Rows from block 5, named by matrix and row number. Each number is 500 + 25 x the weight over its row's rms, rounded and kept within 0 to 999. All counts start at 0. Numbers have three digits each. After the name is the row's rms in percent of the matrix's.
# conv: pointwise conv (model.blocks.5.conv.weight, 96x96x1x1), inputs 0-95
conv.2 101:466508552468512471500491462516489510490510484466483452525520489471469490491520505519525500517502483528511466511507445491461465505476511494518491510458501510512489500494507560461520517486500484458505548551466535507522473504503473492518480449537505541487502513481474504497481530490546480546
conv.3 102:475488484459479538528498510470537513502520501477481497456473561500495476511454495456493494524491462506518496476466472503544528517540522481488498497529491512516541528483468503471524508550497488547478480467505496500504496467510511501555511541462499493524473487472488464499518532531478467487
conv.4 091:471483498563498518473516466494473504500558489476480501511484474513466482472496489487534492503520458482459491497504417492503500512513502508515539503498485492577431510486502523522485476509511474514501508503476523464489500499482476525492489461547547517493495516492513496469484498540480506482
conv.5 110:458503507503492493550499510490513462509491539537486527509531463462485523500532461525519490462518470493499478493472514510460491515492512493493517519529513496485473450460466549492448476530502468524535472499498465484568504492516491511503561496506492542533528504498492495543502508501506474493
conv.6 104:503513498503490518496493480452540504507470526564511467488495502469514488449521558450488518536498496498472548527503500499437480494493467498520483448511480501488511485479488507489500515471519515522459501512483475499495490517489522530541539488521528466524559508531527496522491499514518515457
conv.7 105:441499528533513524480520504526538499506512534485518487512552454515505570447461490478535490494488489508478493503483497502516480465480532488471492515500521489488475510493447484477481517511470497500557505468475490527514526535503494497511488508492452497533468495521489519529450544473490519489
conv.8 114:519585440476508523502464505496572469523518486486499475486479492490495478490530479491489473485519504491561529486510505511522463501457491505489507481518498492466517465512488477444519517474476542518526483500510482502509517517490535510467488508549491474479487516505507525472503484480516525460
conv.9 107:489497503501485493508513509506483529460481518464494454465490474505479466506513500506496484467454566489503473530524455478521500516488496508459454467525503544482495488497503519477497461505520490498523528502507577540522532501505509481518543492488526503465502519464498531467509518561504526520
conv.11 109:496487528466538478479499457446510521500512490498492503475485469497521502503497515483487510460480525509516508514483503500510467462505525576446517482483535505517427497502529505478536477521525507560530483459509476499499516506499522527480497507491478488511517583476502514492495510498518515475
conv.12 114:465487517495536472506506484502523564462514535500499475482505496484508474500508493493482489564530590480507502501468494487507450481509523470510501476508505489508476505492454489503487499572532509518487511469488479521514528504518506464482491527517497510526512533487474535503505517510545506557
conv.13 098:602534484506577455486473497503519532510480507521525450455496486498466504557489479499507477524511476477500520483492491463539508496521521509510483495493489509477454512505522493491504492534528473510503496486461502527497474518527494494493475509494525525475466498478516492475489486517522528531
conv.14 107:526498524486497495537472483451508503525560507469460473507523499476461456476470466533504486469504484509533501512479509503523527514511496520469488548470483457525487524511493486498556474484469498518527489500516522509465479513468477486522516516468487465469485531475486504566492490522491465473
conv.15 112:488490502473475486486494511476509565466506555493540473512491490477500499477476482485502494525494478467475512475500550447480497497533519491512483527477511501504485562519558479482503468530504475530509530438518517501531514505502478472476538481498453507550497514512497521519504469500501474466
conv.16 098:492493483518491532506483519479517482513516495476465452449477540513550525496486557479512558470454529493494538484524525529468504485499499464488526498497522500486522449517499485518473484508552472543530471495487483473506480509491514479468493480466475497514555494474502494469493521498472514483
conv.21 097:536483475468504496499485497478513498539510507515488502495523461544483530493504494479448482476495502542530514495486567507511533484473533502514449527517497472484518437521502490504484535533537530515488532511471510487555498527491515501493451481496439488504465526518488519531470502489504485519
conv.22 109:554539504496442501499498517558523502534514514497481489485486537508575490483479457526498535490503516477509500507499494442470481509530456512503475481479509501477493504506507504530493461539486474472474498489502492519500455473477534508508507556491526540490504530499500552492504482523489534504
conv.24 101:535539510470516500549512473502512523478522517537519479493517493510525497502513507552520483480482471473514504468465507520461488484507515474499478499475488507523476517553475496464459486551492499503489484470576480507538537533497511499500541519499508470512517473458509485477481474529532552511
conv.28 098:459511523503544497465447542520479550503481489495499495515502459509488511463524485532504506486504512442465448498507458514460499492447513509478488484518548480444474547511508520489485503505510526517494486502523505476495476508498482484484510486507493552509493454539490480510467496463525475517
conv.29 099:482461502510532493474501537496513470462513525536529524515475503504514499515520463490507532525469505500528493524508470488523453470486527478506516448498508461493491532517482516463503478491528509477539505512501459503536550553532471516487429493493509534482475482500484542494509485506500511557
conv.30 084:460498505477492540490500527486524490477504544523522526498451493497491484533506504492466539477503476486486544518498458483518531518512459433540543497516553490455492514508466501501514545497496498490471524516480520523441540529487468533508512542501527513489492525462489492491482478502497509498
conv.31 099:477478503481489503524532516522494500461465514540558498532498467496461504536519496490457483461486498479520511524495480513481463512477502481557512526501545505476501493500512495491483515520547468522522526523485476469519519511491481487536484473528503492422500511473541524482450497478535497521
conv.33 095:482481531475480515510536510468490536500474494512500508548470496492483504524527531490484503496524500510509521509496457485493467472539449560499521528457551546498489534466496496498476475527522450515548519488495486475488475531513475472511491508493503491525517514491462527571502509467516511514
conv.35 103:538461511472524482532502532492502549538474542480488463501454482463443500504537445516528513488490508501495503506502471480504464526518524513447492460523515488504511518480519545527506519516453487479498532527542505528522506495448494457500504492474489504523469491493518503510496527492532519508
conv.36 090:479519519516477488508518511506484510450497502509561538512503504542488482486478512513506496472507478468497500516481446440528512517496461515554463501462522498465511483511441518509493475556490534514556526498487520465496485511461510491496482518502553518507507526544528493481499505502489474494
conv.37 089:499522536505483472560488512523425496485514450498490541494516496514533502415494527507508488472535508477504499455513496489506488509495485480464459502484452546525504526509484527513498484468469515511489489526490524458507484495509513444505508542514474520506517485492528500494516487501517508462
conv.38 103:530478496500474525504525521537471451541534500503502564549500505479502483512465494510461502470492486467514478490505507509493467457535459524494460502476493495436530499448490478517522497458495464495486513505507500488461491460506516512513457486501512491496505453493489513505532502494466501448
conv.42 102:537471448521501504494503511492484519552524492501454488503497487489509492534486446506468526475507513503458520506511490519527516504487510577463545494480512498475485475501503477484496494528545495485496494494484487543517490552492460505460499519525515486514501503513498529482476530480528486585
conv.43 119:488487518519552491519532480443511529517512459496467465517549484512496489495509468512507489558486506486535504504516496488485471475490498528464480513478513540465487488500514504419510521560492489492500504508518489479517474485490532477458493500498485530503500475515498481464522479507573492527
conv.48 111:475496531527506530512510505483493464446502503522484501478520541511525493475502491455486491492505446470501470467533476519488504503492517514504519460480519506480499529478524497499535515490474491602486482478481521492515526481558552464470502490498493514518525479498510519543514514485530498462
conv.49 081:482459476502492467489556506484512520474513523500510503497488504561474481512469474464472469474503481589507507487496455474495446491519534499525496484494474484517503470490529500445463488518469504469492500479473479499500483460506522509493551477484490484505513515513518519472464476485492534515
conv.50 123:475436537482500508480509543490488492478524485482519486452472493508481540486499495471484529498489471472458457497493472520515477467517492477471511553533505505503484510456520497513506484579495481507510478543481464515458475503483478512560513517499486501504511519470466488474532494518490479489
conv.51 087:496494481513491474500494515529489490503512494520525496483500511530538472473473463505492489468484499483463493491490522553490519501443570460469465493507463475479521483490482506479498485479486501485462485544494523560518526491524546471510516461491479546453485451500535510474474501530501504501
conv.52 099:523504500524489473511500495489498507515548513488476486463530513523475550466543466514504471488496531486494530524458487530468504484468498565492501537509459545489492479535470504528496499506474541464485490499497474484518510553511499464491515514520492485501492506535510483490462572513539525485
conv.53 098:483517476477508499498520468471503514481507533522512484531495502504476514477623480492503499484494510468499530460475503479477476495495494472485466441476521510498487476475477469517484504512517491486492516538472481472473550547525511494483511467516475477490481514542507503478531498511524526515
conv.54 098:466513508493435519478510509466486519496489489525510530523500437499539490483519531490506532482500460513488523435437467470494495521528478522527510522524496514459545547469494479509515461484531506517491510527509548496479482477516514504508541524489479486498485518524520513510522507529484528474
conv.55 100:503517487528454496500511488490488515534495507514554464486518442513465470470487503474540453473517474474467500470466464509505463486511481495507489520505522491531503510481482476542476501571512484471597528528485493495535489489495493483486508531502509509510497513485531502492493489494499529480
conv.59 086:494496504493533467506472496456513531530493543516499508480475508450476514558516479476499483504483497511529515480505522512465490513503508504463495532502533454478501538551511532474483504489508513553432498495475500482499522540521524545494529491512461541502533488512494506473519518552520466496
conv.61 103:477502509553476488540479533510469518524542527490450484555531505505505461497547547535526475516481534476505542517487533469485509456500524492491493499506491502478531492534527536511493484489474506446477522489478502485507496523522471477492445522514469497477524482517481510478497539485528499488
conv.62 111:509490498449495477453498488516479493563530508534494506507525509515506465507498463519490545494523504467546529526513453476504469477494507502525486467481511482518483507519500480484488498486498493478547508445515468492463501476471524530476539485469487479518593515495499502506487490485537493501
conv.63 109:491520448555516506483506529523469483479561489487507496509526508469439540512509494517499505502478517492448488491496455491516475508462482506478522521500465500514526480509482527515496508555502508485562513540486495513514525534518473525494491466524499512498470450468500535453503518530514502519
conv.64 095:547514526526486537520517476497497500552497500462468507495436584502527533508491478497487465510499494512504511471494460537488480508497493481504532512498486487529511538508499517548492467522494486519520477474496492523525505491451472484526522456456471497553545512495489491470491503491517493483
conv.65 095:526502527496526478493498502500504518537482517516386467463500472461483542488468500546486503486458500510503480523504519510514478490511479479529470498488499517536479509509484528467510487525546490535495510487503518512552496486511469492512485500492461507487504468488475556522495507529543482515
conv.67 082:498509479479476481510518509540498528502491512490502489488522495499444520473489484511491477469488461470498483512499461488458497503484469454516565517481448477472508577523520529485461530490507477511506521517470503462513526491487463531464492505482462564513514520496507539503473485485515488498
conv.68 097:587481506469487489474524458474508504511512502490531490466490509515509489509507456478490489514495494490521503518473484485544484502526459543516509489477520504546485516492472495495489492510482505489467479543479537506523491495481476527518469501473519445493482584504528542520520532528507514527
conv.69 106:490508444490528502530507464457523516471524503526499436467511468517498486529495487488515477534500521497577512473503494534476520516465501495483527498522460489480477481506516481476506500490514504503480531522521456519504511541514497529417513510533521487496529530520523483520483528501521515520
conv.71 094:463501522510523495500537464526495510515525506521467485529453492484500479484490474534504507509483496495524490498512467503530499524511527518525534474463513522553485539513466504464492473502508458494524490476518508509480512489477479498467433515537575523525520511481523459448537518501535492502
conv.73 085:506483491470508500482493490487505536499460517483559504511499520501496498471516478569491499508501494488554507520487418494478495514515489507478514485485504501540491500524462500492537463524515552486559524451482462492514503493475476478515497489522515552502509566495498518480529505501526489500
conv.74 087:515532508519482483459507496493495509484530492485492509505536492517461504501487476507521506523515505497530480487494499514503474496461497477521474468510494498553508507473520500527490488464493473500527474538557487541458528479423467478514531519481562454483507520475523522489449477453492532491
conv.75 101:462475537492466508513527501490523511522502515489514475472525477484460524483481474469455527479491488515538483489467499498504499494535485489464455525496529474461555497500495446500555482497481494530499525527471504513523497541510540479507523554523461488515461511510464528492507494540504533516
conv.76 105:472511506536453484462500539514488486505505454463484482503458518509468465524506464486520470500507485499525529462509565517526474471536502513497507528456487464470525505490493485538517504499540480454487469529485478499494490485534494522524508510464465536494507485489488463510505491455472476460
conv.77 091:496510535491522497523501502474529503554526477517474483495520506492537496439502567558471537487497518478530521531487505488450499503502490451494521489466529560537467484510501522476508496488500515538501493510529506487483497516495548499503548499485524477498534484500496445500507526501533496482
conv.78 083:526520509497498514484505525472501535494458515521540529511509500537470477523477451522496487490470493465483479504507483464486491527479436466524565499499461483466507470536455492543492527526486534526542530527507483447502507504493491489446542492471492505488505492469507520515485486498502503489
conv.82 106:514512503455479520476507486521521546538454530565482473474458561500485477501517490485532502503511469481524517509535471548525522518528513508471507456528512478486527493473450517532489500501515485529466513539504533522524501502468488504496486461495489495544488474494530488467507492473502499481
conv.83 110:539487484527553499495505490512487513489500521526527466568511508493492524487494511471521484523435478487465494509516545518475541490534514512474509505502508515521477497503523514455481487444466498477476522430510474535526495497490453489522480510496496518508505467486516562490491491519515528520
conv.84 099:487496516451495528470498524496460487507482522493454537506507514531470505491523484475479501515503581477484503527550486536503474462512453533481497509529496531468478488473523490501529484518476468517442464467475514468484492493499537513462525470474505531504517518519520492486504523515504461488
conv.85 096:472534500430517508485517474536485480494516468515454514511470561509500529489521513489532519548448466511534516497538488533506476485493504493508526501518518478465514500460463507527514490537537522515490512478469518489503459474505471497500483424496505511527516492494503509504512455492484490479
conv.87 099:506467497515579512480496498496482503497492537482505482464467487480476484534504448463463445482528494504476504505477511518483514518505519502521498498517512481434493477501513510434478518457530473516542493510474478502530493523503470491476491491517496488466506507471487485477461522493505442463
conv.89 100:493498518485516505502512492482522464492496510500546533516507497523467501559500468554513521491503513466545485479491454520501485515483493511507510513528527490484478511554481518485460474511511522561457479512507499496508503522479547535487536506447493520502464527514487575491495520489533499529
conv.91 107:497523530463483492480497500463497532471485487567500483497482478512489535484529476528449496506504485538487544486482484514527494487527511483465487520509520491464511491509554492504495521478545495483472496460533512470511517489436488535469459495535485489524488512477497561517486453494492523501
conv.92 099:492527486516488515552523503498495448519508492500493475464494476487492506513505549506495449467489517500545500500481473519483471472474467484527508463498478520483461489540475524511470529500537497504517472509512507470565510541532468521469496533525471547473507474540501551485499517493537500506
conv.93 095:505492456504496507515472509488491497507508476480501491523478503504518531528513558505489540465465499501502454515497461510509533532538487549498473514463563525509519516525407503518513508501498513520523503545459497505531525534462502499471498492510532505514522534474513500476527486507512534491
conv.94 087:526498495523500482466521518516523504542480488496514496488475521546525592517495506479443526505485506458494542484501555480510478463549509492527477508560521490539500493515535478496487510451508482499482478500506492503511510529476475489490512488474490533516485522499532530478468498466495522520
conv.95 111:467485524500528464505486535508487516484490485511499467446494472501449528506478448486510500474508502481487449512481489531506496511525519494513462528489514497478466494507498547456554514531482490454509487539482530519475481501556507519501496499492502505468555498478491508481513510571510463492