config.yaml
arch: "mobilenet_v1"
model: "self-supervised image encoder"
dataset: "photos of plants, animals and fungi (iNaturalist)"
train_examples: 38949
image_size: 48
crop_scale_min: 0.4
horizontal_flip: true
color_jitter: 0.6
method: "simsiam"
norm: "batchnorm"
activation: "gelu"
depths: [3, 3, 3]
kernel_size: 5
stem: "deep"
widths: [64, 96, 144]
projector_hidden: 1024
projector_out: 128
projector_hidden_layers: 2
init: "lecun_normal"
optimizer: "soap"
beta2: 0.95
lr: 0.003
beta1: 0.95
shampoo_beta: 0.95
eps: 1e-08
precondition_frequency: 32
max_precond_dim: 1024
merge_dims: true
one_sided: false
adamw_lr_other_params: 0.00099
grad_clip: 3.0
steps: 6000
batch_size: 256
epochs: 39.4
lr_schedule: "wsd"
decay_fraction: 0.4
final_lr_fraction: 0.01
warmup_steps: 120
weight_decay: 0.07
adamw_weight_decay_other_params: 0.01
Rows from block 3, named by matrix and row number. Each number is 128 + 24 x the weight over the matrix's rms, rounded and kept within 0 to 255. All counts start at 0. Numbers have three digits each.
# dw0: depthwise 5x5 conv, stride 2 (model.blocks.3.dw.0.weight, 64x1x5x5, trained with AdamW), a 5x5 kernel
dw0.0:139118106162134124149168150154116130178169153110127133149144121125143146125
dw0.1:093139103090106110101099085126120106102089105098125127118099129133142128141
dw0.2:119114123117129137099102120152131129110117115113104079115099103112112099117
dw0.3:158143126137146074105161143156103146172155152136166139163135115160132112131
dw0.4:145097143169145137158139179172127157129125126111093145151142124136148140148
dw0.5:113121116102109116132110089125128096095128111086143162103070103132139114101
dw0.6:118110148116105128111129114134129122162178155115147174176124123128137148120
dw0.7:125123125119131088118105113135127133105080105108098102087128148101076134139
dw0.8:124136134134110139154147135113156164155154140145133173166095115149145087119
dw0.9:132089120102103105108063091132149112087137109109105109096116120112077108145
dw0.10:106109094085107130108138116124141120128127127133079155158111135138138166138
dw0.11:094128162148099123137178142102140169150152129117139165176149127137169125131
dw0.12:131108151108119106144122140129115119132154140141112163170169141130144173157
dw0.13:166121168175134133113140148157094102145157132107113146134133138089117152126
dw0.14:102150129084141116134086100115132079105084096111117128090115128101134133109
dw0.15:139130128165141118128133121115119097112145090123130114065109097107135091103
dw0.16:116087169144110143164138101078145147145137140164175147143145117170123108154
dw0.17:099108073118125098122109109059144150137132153106094157137115130118109134117
dw0.18:107078159153129133097143140074125116134130122120129161109106096138146128111
dw0.19:116142107123129142128132170126142121175192135135098175183119111109134144128
dw0.20:132086123168117126149100108148155122127141145117140151168187122072152157169
dw0.21:118124131132125071112138103111155127136134116152147157151138141120104121138
dw0.22:117106130130134150099130126106140129147190127119139164174155129118152130131
dw0.23:126121120107131130107138153120126137178205149143128172183136119108157139102
dw0.24:152134115105146125124128083139113149120145137165182150147134134159187124110
dw0.25:145117128114121105108112112117089118058101097114103074117169117113129129145
dw0.26:132136131137140122138133136126138148176148104146145163170145134136105134161
dw0.27:127115086133146095124093102092078115093106128133089121127135129089120113098
dw0.28:116156108115119125109122112117128120080098121137101091093115147096114106075
dw0.29:135161183163135165187167116153164120102138136120160112131121099143114111132
dw0.30:146092128138117146090061117119122097068123117108087107134121083128104065109
dw0.31:145136145114115135130107092080166148149106104142130115128136100122159119114
dw0.32:115136088148138143134133135123120099192153125115125125145182142147121147143
dw0.33:148131124108134136106136095125142110105097098108093110097070136096112095128
dw0.34:112075097127113042101140119110117134090107144129115109139142101157153106128
dw0.35:139139123152121166151131188132129179154161141131115174138104114092164125144
dw0.36:140150090128140102139136098131104121152092121111051069091098118113115130109
dw0.37:146116113122127113146137130136120119133178155120115152167142123118138135135
dw0.38:113146119140135131160177139122159174165121106139159111134122158097110102114
dw0.39:128127111152134121152160149152157143164143147125141140143136119123126140133
dw0.40:130121155124123127149150129117154146180196106156149154154152078126132136178
dw0.41:141119099119132125142125120126102159109092118101095118102107135088128115129
dw0.42:139129078108097094100093129124114103114095097134106096079122107099142106107
dw0.43:118147111087134122148141100118150134105145101198122129126089117097126120069
dw0.44:159132111165126169178159120098137176192155113141156146123141143114121121122
dw0.45:132112154134122135156091152143130135145160164134098137148150102132102148111
dw0.46:126123125124118110130125117098115117177153124160134183175115107159152141121
dw0.47:127127167162105148156148123110093122154172128144117140160123170095135151132
dw0.48:148147137150152164174140138134139146131135125134132107092128125112092126150
dw0.49:125121141109114110110073090120107107088073091110137150098118159137124118120
dw0.50:133144111129132119131191131106136153177170139127149174172126123108155131105
dw0.51:178122090125139130164156117134124158159128117133124167141090134146094090094
dw0.52:108100130136117112121150120120109127144154124079091114151131081085148115121
dw0.53:120130165085089134105093127085134071088082127146163131138157162114125120098
dw0.54:119151114143116111119111145121138095051092117131098103060115130104111108143
dw0.55:118135114113142138097104108123091107074095105134121093088102111140156107123
dw0.56:129129172132112117156184155118122156154168122136138167118101130090128141133
dw0.57:156132108144130133092127111109105136113058090150106101095153142148127139124
dw0.58:137101112134123126161129141133133163201170094134151191117115118130158147106
dw0.59:134117115169134160153119158134130112112135166142134156144151156163143133136
dw0.60:144142110113129097129132148094121134162148139118133174169158148138113159150
dw0.61:121143106123135146154131138086153146131132110154157110105108113158118126147
dw0.62:117101108140108134105111132117111101119100121104120138101127131133139161146
dw0.63:105102147107133118117128124094188124085077064144133090095095127124091143100