From a checkpoint of a small self-supervised image encoder.
Model: 1.74M parameters, norm batchnorm, widths [64, 96, 144].
Training: soap at rate 0.003, 6000 steps.
Rows from block 6, named by matrix and row number. Each number is 50 + 12 x the weight over the matrix's rms, rounded and kept within 0 to 99. All counts start at 0.
# conv: pointwise conv (model.blocks.6.conv.weight, 144x96x1x1), inputs 0-95
conv.0:44 42 72 42 56 69 67 54 52 49 55 62 53 49 52 51 44 49 58 75 59 43 46 53 62 66 58 51 42 51 55 48 54 34 52 38 41 53 57 53 73 50 79 40 55 57 68 12 44 43 49 63 45 59 52 51 55 49 55 65 44 66 99 66 55 73 41 31 53 45 66 63 52 35 54 45 42 66 59 48 61 38 53 40 38 33 53 56 50 46 37 53 74 75 53 55
conv.3:27 48 61 41 61 47 59 53 48 49 38 46 51 66 42 24 30 48 26 48 55 43 60 30 33 32 43 34 43 52 60 48 50 49 33 64 35 49 33 34 45 78 51 35 51 38 65 34 55 53 69 53 35 54 63 59 52 50 38 57 46 59 55 53 31 52 42 53 77 42 57 55 49 44 51 50 42 45 55 52 56 52 50 60 26 55 51 45 45 61 40 25 58 56 71 62
conv.5:44 57 39 46 46 26 42 65 37 38 32 40 48 58 55 42 70 23 49 54 33 31 75 48 46 58 54 34 33 54 62 59 32 55 37 42 41 67 45 57 40 55 61 41 45 54 47 45 61 72 42 75 32 57 60 66 60 50 33 60 45 44 50 39 51 51 59 30 57 48 42 58 45 48 65 48 50 39 46 39 63 39 46 56 49 46 51 69 49 38 73 48 34 75 41 42
conv.7:70 45 57 54 50 54 51 47 63 44 41 43 43 53 60 59 66 32 37 34 48 47 55 56 49 47 33 68 53 52 44 53 57 48 45 35 37 52 50 43 79 57 26 39 41 47 41 63 64 41 64 35 47 54 53 46 53 41 47 63 49 44 67 60 43 57 63 48 30 68 64 44 53 63 49 58 45 36 46 33 41 58 63 52 36 37 63 31 41 71 36 58 42 49 50 38
conv.8:60 53 50 36 55 50 68 46 58 35 29 45 56 41 50 41 43 33 49 53 61 25 46 47 47 53 30 45 37 60 38 67 28 65 52 54 48 46 64 42 56 60 38 52 54 71 30 41 58 52 63 41 54 42 48 75 51 39 45 32 59 50 47 52 47 42 45 55 47 60 50 63 52 62 40 56 41 39 53 55 56 73 47 62 32 61 49 56 44 43 64 47 37 58 58 54
conv.13:32 51 43 49 63 75 68 51 65 24 49 36 59 89 44 37 52 45 46 45 48 34 63 39 74 33 52 47 27 50 57 49 70 43 34 77 55 54 51 43 51 46 49 44 57 34 69 58 31 54 48 41 62 38 54 45 50 40 45 61 83 60 71 46 51 40 42 50 42 48 64 45 52 71 25 38 37 37 56 44 52 43 61 52 40 52 39 46 42 48 41 41 50 50 37 35
conv.15:69 40 52 67 42 49 60 50 44 43 43 44 51 57 63 60 54 33 59 52 61 51 50 42 51 60 24 32 48 62 43 46 62 53 40 46 49 56 23 35 60 33 50 64 53 44 55 41 68 67 69 50 32 44 35 49 68 48 51 47 67 50 37 65 58 63 58 45 51 60 84 42 45 57 58 72 48 54 62 46 48 34 49 48 48 47 42 49 34 59 55 43 39 57 39 52
conv.16:71 54 52 88 70 62 57 40 46 50 69 53 61 38 44 46 41 71 77 79 27 44 46 47 43 39 43 63 61 43 31 42 46 35 52 45 71 49 46 52 41 35 46 35 47 55 44 60 44 37 42 35 46 58 53 35 44 56 75 51 37 50 49 61 34 40 64 49 59 52 58 42 48 39 53 50 34 57 73 56 41 37 59 35 72 34 54 45 38 49 43 61 50 52 52 53
conv.17:35 45 80 44 36 51 34 35 39 45 44 40 49 66 45 32 59 47 39 47 59 36 52 36 55 61 53 40 61 44 42 67 59 41 41 47 36 54 64 39 71 66 46 45 56 56 76 31 43 40 60 60 48 68 63 57 55 34 42 41 64 49 68 51 49 42 24 74 39 46 45 69 52 53 34 49 56 36 34 44 60 43 44 54 43 42 41 59 46 38 59 63 65 52 47 45
conv.25:46 35 51 51 31 53 43 59 37 75 61 27 29 53 48 49 31 52 41 68 66 44 36 52 56 46 30 40 39 61 37 37 46 40 49 60 50 28 49 42 46 40 60 55 61 28 43 50 37 52 73 47 76 28 45 46 52 61 32 51 62 53 57 57 75 57 44 48 50 46 47 39 55 37 68 48 39 39 57 39 48 63 40 51 63 60 55 67 33 25 52 35 38 61 42 74
conv.26:40 32 46 46 41 57 47 65 57 70 47 40 60 55 61 37 48 58 53 50 72 38 58 54 45 73 57 51 47 44 39 71 27 40 56 55 52 38 34 48 50 46 50 44 52 23 41 49 44 48 44 34 50 61 50 49 35 38 55 42 52 39 57 34 56 44 52 47 39 56 41 51 38 41 60 64 61 38 49 39 61 43 55 41 54 51 43 68 52 50 53 55 54 48 52 59
conv.27:50 27 76 45 31 57 60 58 66 63 56 47 71 62 56 40 82 45 39 60 84 29 52 58 45 66 49 42 54 82 42 44 50 29 50 56 45 37 60 55 52 32 30 56 49 49 51 46 56 65 47 47 37 36 45 59 40 24 35 38 51 54 45 44 42 84 53 46 46 58 55 76 42 48 72 63 67 48 34 49 61 35 57 58 44 64 62 36 40 35 51 39 48 58 41 38
conv.28:52 45 65 41 50 51 60 58 55 43 39 58 56 76 61 60 24 43 50 38 45 37 68 60 47 62 39 51 71 66 48 40 54 41 47 47 36 60 60 44 51 35 40 38 54 54 58 34 43 65 57 56 31 59 47 47 48 39 66 39 50 53 63 61 33 48 44 55 45 50 57 66 51 81 59 45 47 71 38 51 58 36 77 54 38 36 61 52 52 41 35 61 49 58 41 38
conv.31:51 46 51 41 63 51 48 42 70 37 67 60 45 60 44 60 46 67 49 39 55 55 51 41 52 40 44 56 40 43 47 48 30 45 58 47 48 56 51 57 53 59 52 61 42 38 44 53 55 30 47 41 49 48 66 64 48 53 44 45 47 62 46 54 61 59 42 46 31 56 48 36 60 32 45 42 58 33 70 46 74 47 43 38 39 38 46 76 59 43 63 53 46 35 72 52
conv.33:37 45 38 31 62 49 58 41 40 54 53 65 86 36 46 55 53 50 48 22 51 35 53 46 45 54 51 61 51 56 45 43 50 57 39 70 50 87 50 37 52 50 60 68 29 27 79 39 56 43 35 89 30 42 63 51 62 48 53 55 43 56 29 57 63 52 31 57 56 52 44 50 58 54 57 47 57 47 37 39 52 30 17 54 48 60 47 65 48 42 54 46 79 35 47 77
conv.35:44 52 55 62 47 41 41 50 53 50 24 49 47 32 68 31 43 43 43 45 39 53 59 76 42 61 50 50 96 71 55 43 51 49 54 38 36 59 79 49 46 48 39 47 75 45 65 48 45 44 45 32 92 52 59 40 38 42 32 48 43 79 47 55 48 44 62 61 43 47 60 44 79 65 63 70 54 42 49 47 34 35 59 66 55 59 48 62 33 42 55 62 62 47 64 46
conv.39:52 42 68 46 55 44 53 24 60 66 44 23 45 43 68 73 64 49 47 19 51 49 58 38 51 49 37 34 62 28 49 29 35 34 41 51 41 58 38 31 47 39 49 54 28 55 89 37 58 53 53 53 37 44 57 33 34 64 50 66 67 52 27 67 52 54 67 37 37 47 37 50 49 71 68 56 59 44 42 42 52 46 68 55 50 39 25 54 56 51 61 32 49 51 60 62
conv.119:49 39 36 54 27 53 74 56 68 91 50 52 54 59 52 57 55 58 45 51 75 55 86 63 45 41 48 38 41 15 59 66 52 41 38 51 52 62 48 42 53 43 80 39 50 39 65 41 56 41 55 58 44 46 30 32 55 24 56 41 56 43 42 33 61 62 42 51 44 37 51 69 51 44 46 52 36 42 45 61 52 35 59 45 51 41 47 42 44 51 62 39 42 73 41 56
conv.121:29 31 39 51 53 63 49 50 63 70 50 48 43 50 41 56 54 42 57 47 55 26 54 49 53 41 40 49 38 65 67 40 43 59 24 56 46 56 78 56 72 48 48 45 36 45 41 55 65 52 50 49 47 16 38 38 73 42 53 50 58 56 42 60 49 52 55 81 50 51 43 52 47 64 33 26 37 36 52 54 41 71 33 66 23 78 73 43 48 55 52 35 53 59 48 50
conv.123:31 24 53 45 73 43 50 35 42 40 55 35 39 30 65 67 46 34 40 40 57 80 49 37 40 29 43 66 38 50 40 60 61 57 34 62 38 52 29 40 57 55 51 55 65 53 40 63 46 33 62 53 47 41 37 49 50 41 22 43 55 41 53 57 56 68 58 37 53 43 57 20 67 45 43 44 42 50 40 43 40 51 49 68 36 37 46 53 52 61 47 64 54 41 51 55
conv.125:38 46 60 69 40 48 35 52 54 46 39 52 45 49 43 47 38 79 56 62 67 33 43 42 40 58 41 63 44 70 35 41 67 54 40 60 44 49 60 44 55 27 45 82 61 56 53 56 45 52 47 52 81 54 46 30 42 41 41 60 47 71 42 64 40 61 42 59 56 79 48 59 47 73 56 43 57 66 58 44 67 25 69 59 39 52 45 49 56 59 50 61 43 45 49 62
conv.126:59 66 48 77 48 35 55 60 60 48 44 48 64 54 41 53 65 62 43 58 43 38 67 55 46 73 60 59 33 49 41 53 59 63 35 51 75 60 41 53 56 48 84 68 52 59 18 38 39 51 69 59 55 34 46 42 35 45 48 34 49 53 59 41 54 48 62 56 73 66 38 41 33 60 52 38 43 78 57 50 49 32 59 38 45 31 49 48 56 55 33 54 47 63 46 42
conv.127:38 28 53 24 51 44 28 43 49 58 38 49 47 59 83 56 40 50 56 44 36 45 39 38 61 54 53 41 42 72 62 48 49 33 54 55 53 65 38 48 30 37 39 70 49 43 47 56 65 37 38 56 27 52 44 48 46 47 56 44 67 53 55 58 74 47 53 42 56 80 49 67 51 45 59 63 51 71 55 47 42 26 68 45 33 44 52 32 54 55 33 88 56 50 44 42
conv.131:72 71 76 91 47 48 34 35 53 47 43 39 43 51 51 56 41 42 34 31 76 66 55 56 45 61 64 50 32 35 55 48 47 50 53 68 67 60 79 56 35 58 30 55 56 49 35 52 54 42 54 52 44 29 41 37 46 49 68 46 69 42 32 69 25 44 55 55 24 51 45 58 58 51 55 85 41 36 54 37 43 57 60 59 33 28 54 49 70 38 52 34 40 48 32 47
conv.132:54 36 50 30 44 71 53 34 68 64 51 20 57 39 39 41 73 47 36 45 73 42 42 45 42 66 49 48 33 40 26 43 45 65 37 61 32 50 39 49 45 42 58 66 50 41 65 56 57 28 59 62 56 52 37 59 54 45 37 70 25 31 47 35 42 72 50 38 41 62 59 62 28 59 45 46 63 38 56 35 44 42 46 50 29 65 57 53 63 42 43 49 49 50 40 51
conv.135:57 45 71 59 56 53 44 57 64 31 39 22 42 47 35 34 49 27 44 38 59 43 30 64 52 38 47 42 44 51 43 46 56 77 52 62 62 46 56 58 75 56 44 52 45 52 51 46 59 49 67 68 53 47 55 27 61 73 56 55 45 35 34 52 52 58 57 46 51 55 41 55 45 62 61 71 51 39 73 33 65 53 52 77 37 44 55 40 37 30 53 28 37 71 51 62
conv.138:78 44 39 52 44 32 66 34 62 68 44 22 45 38 42 55 48 41 32 71 54 49 73 49 57 41 33 47 48 44 38 59 48 44 58 62 34 38 48 33 62 29 57 46 38 35 52 35 27 49 52 51 62 28 60 45 42 22 28 52 46 38 48 57 53 69 44 47 72 47 43 62 48 38 57 44 46 48 49 48 40 63 49 47 88 33 49 44 45 60 41 47 39 45 52 34
conv.140:61 32 52 51 54 41 47 65 85 42 57 48 64 45 43 45 40 75 40 22 52 40 45 37 71 70 33 41 52 62 50 54 49 45 66 44 19 14 36 52 61 33 44 54 59 55 60 79 44 45 34 45 39 47 41 49 28 64 76 41 43 62 52 63 67 38 50 31 39 70 58 46 44 49 46 56 71 64 54 48 66 58 48 42 38 67 49 28 54 41 46 60 48 37 56 48
conv.141:66 38 52 53 45 52 28 39 54 52 54 53 37 43 68 57 55 41 55 49 43 21 62 44 41 51 50 51 47 35 59 54 53 73 33 62 45 58 40 39 47 55 41 53 52 62 49 46 66 46 63 51 48 75 57 48 43 57 66 66 62 64 66 50 60 68 45 59 51 49 38 50 72 43 61 34 47 31 39 45 25 75 44 65 54 62 50 53 64 30 69 40 61 37 56 55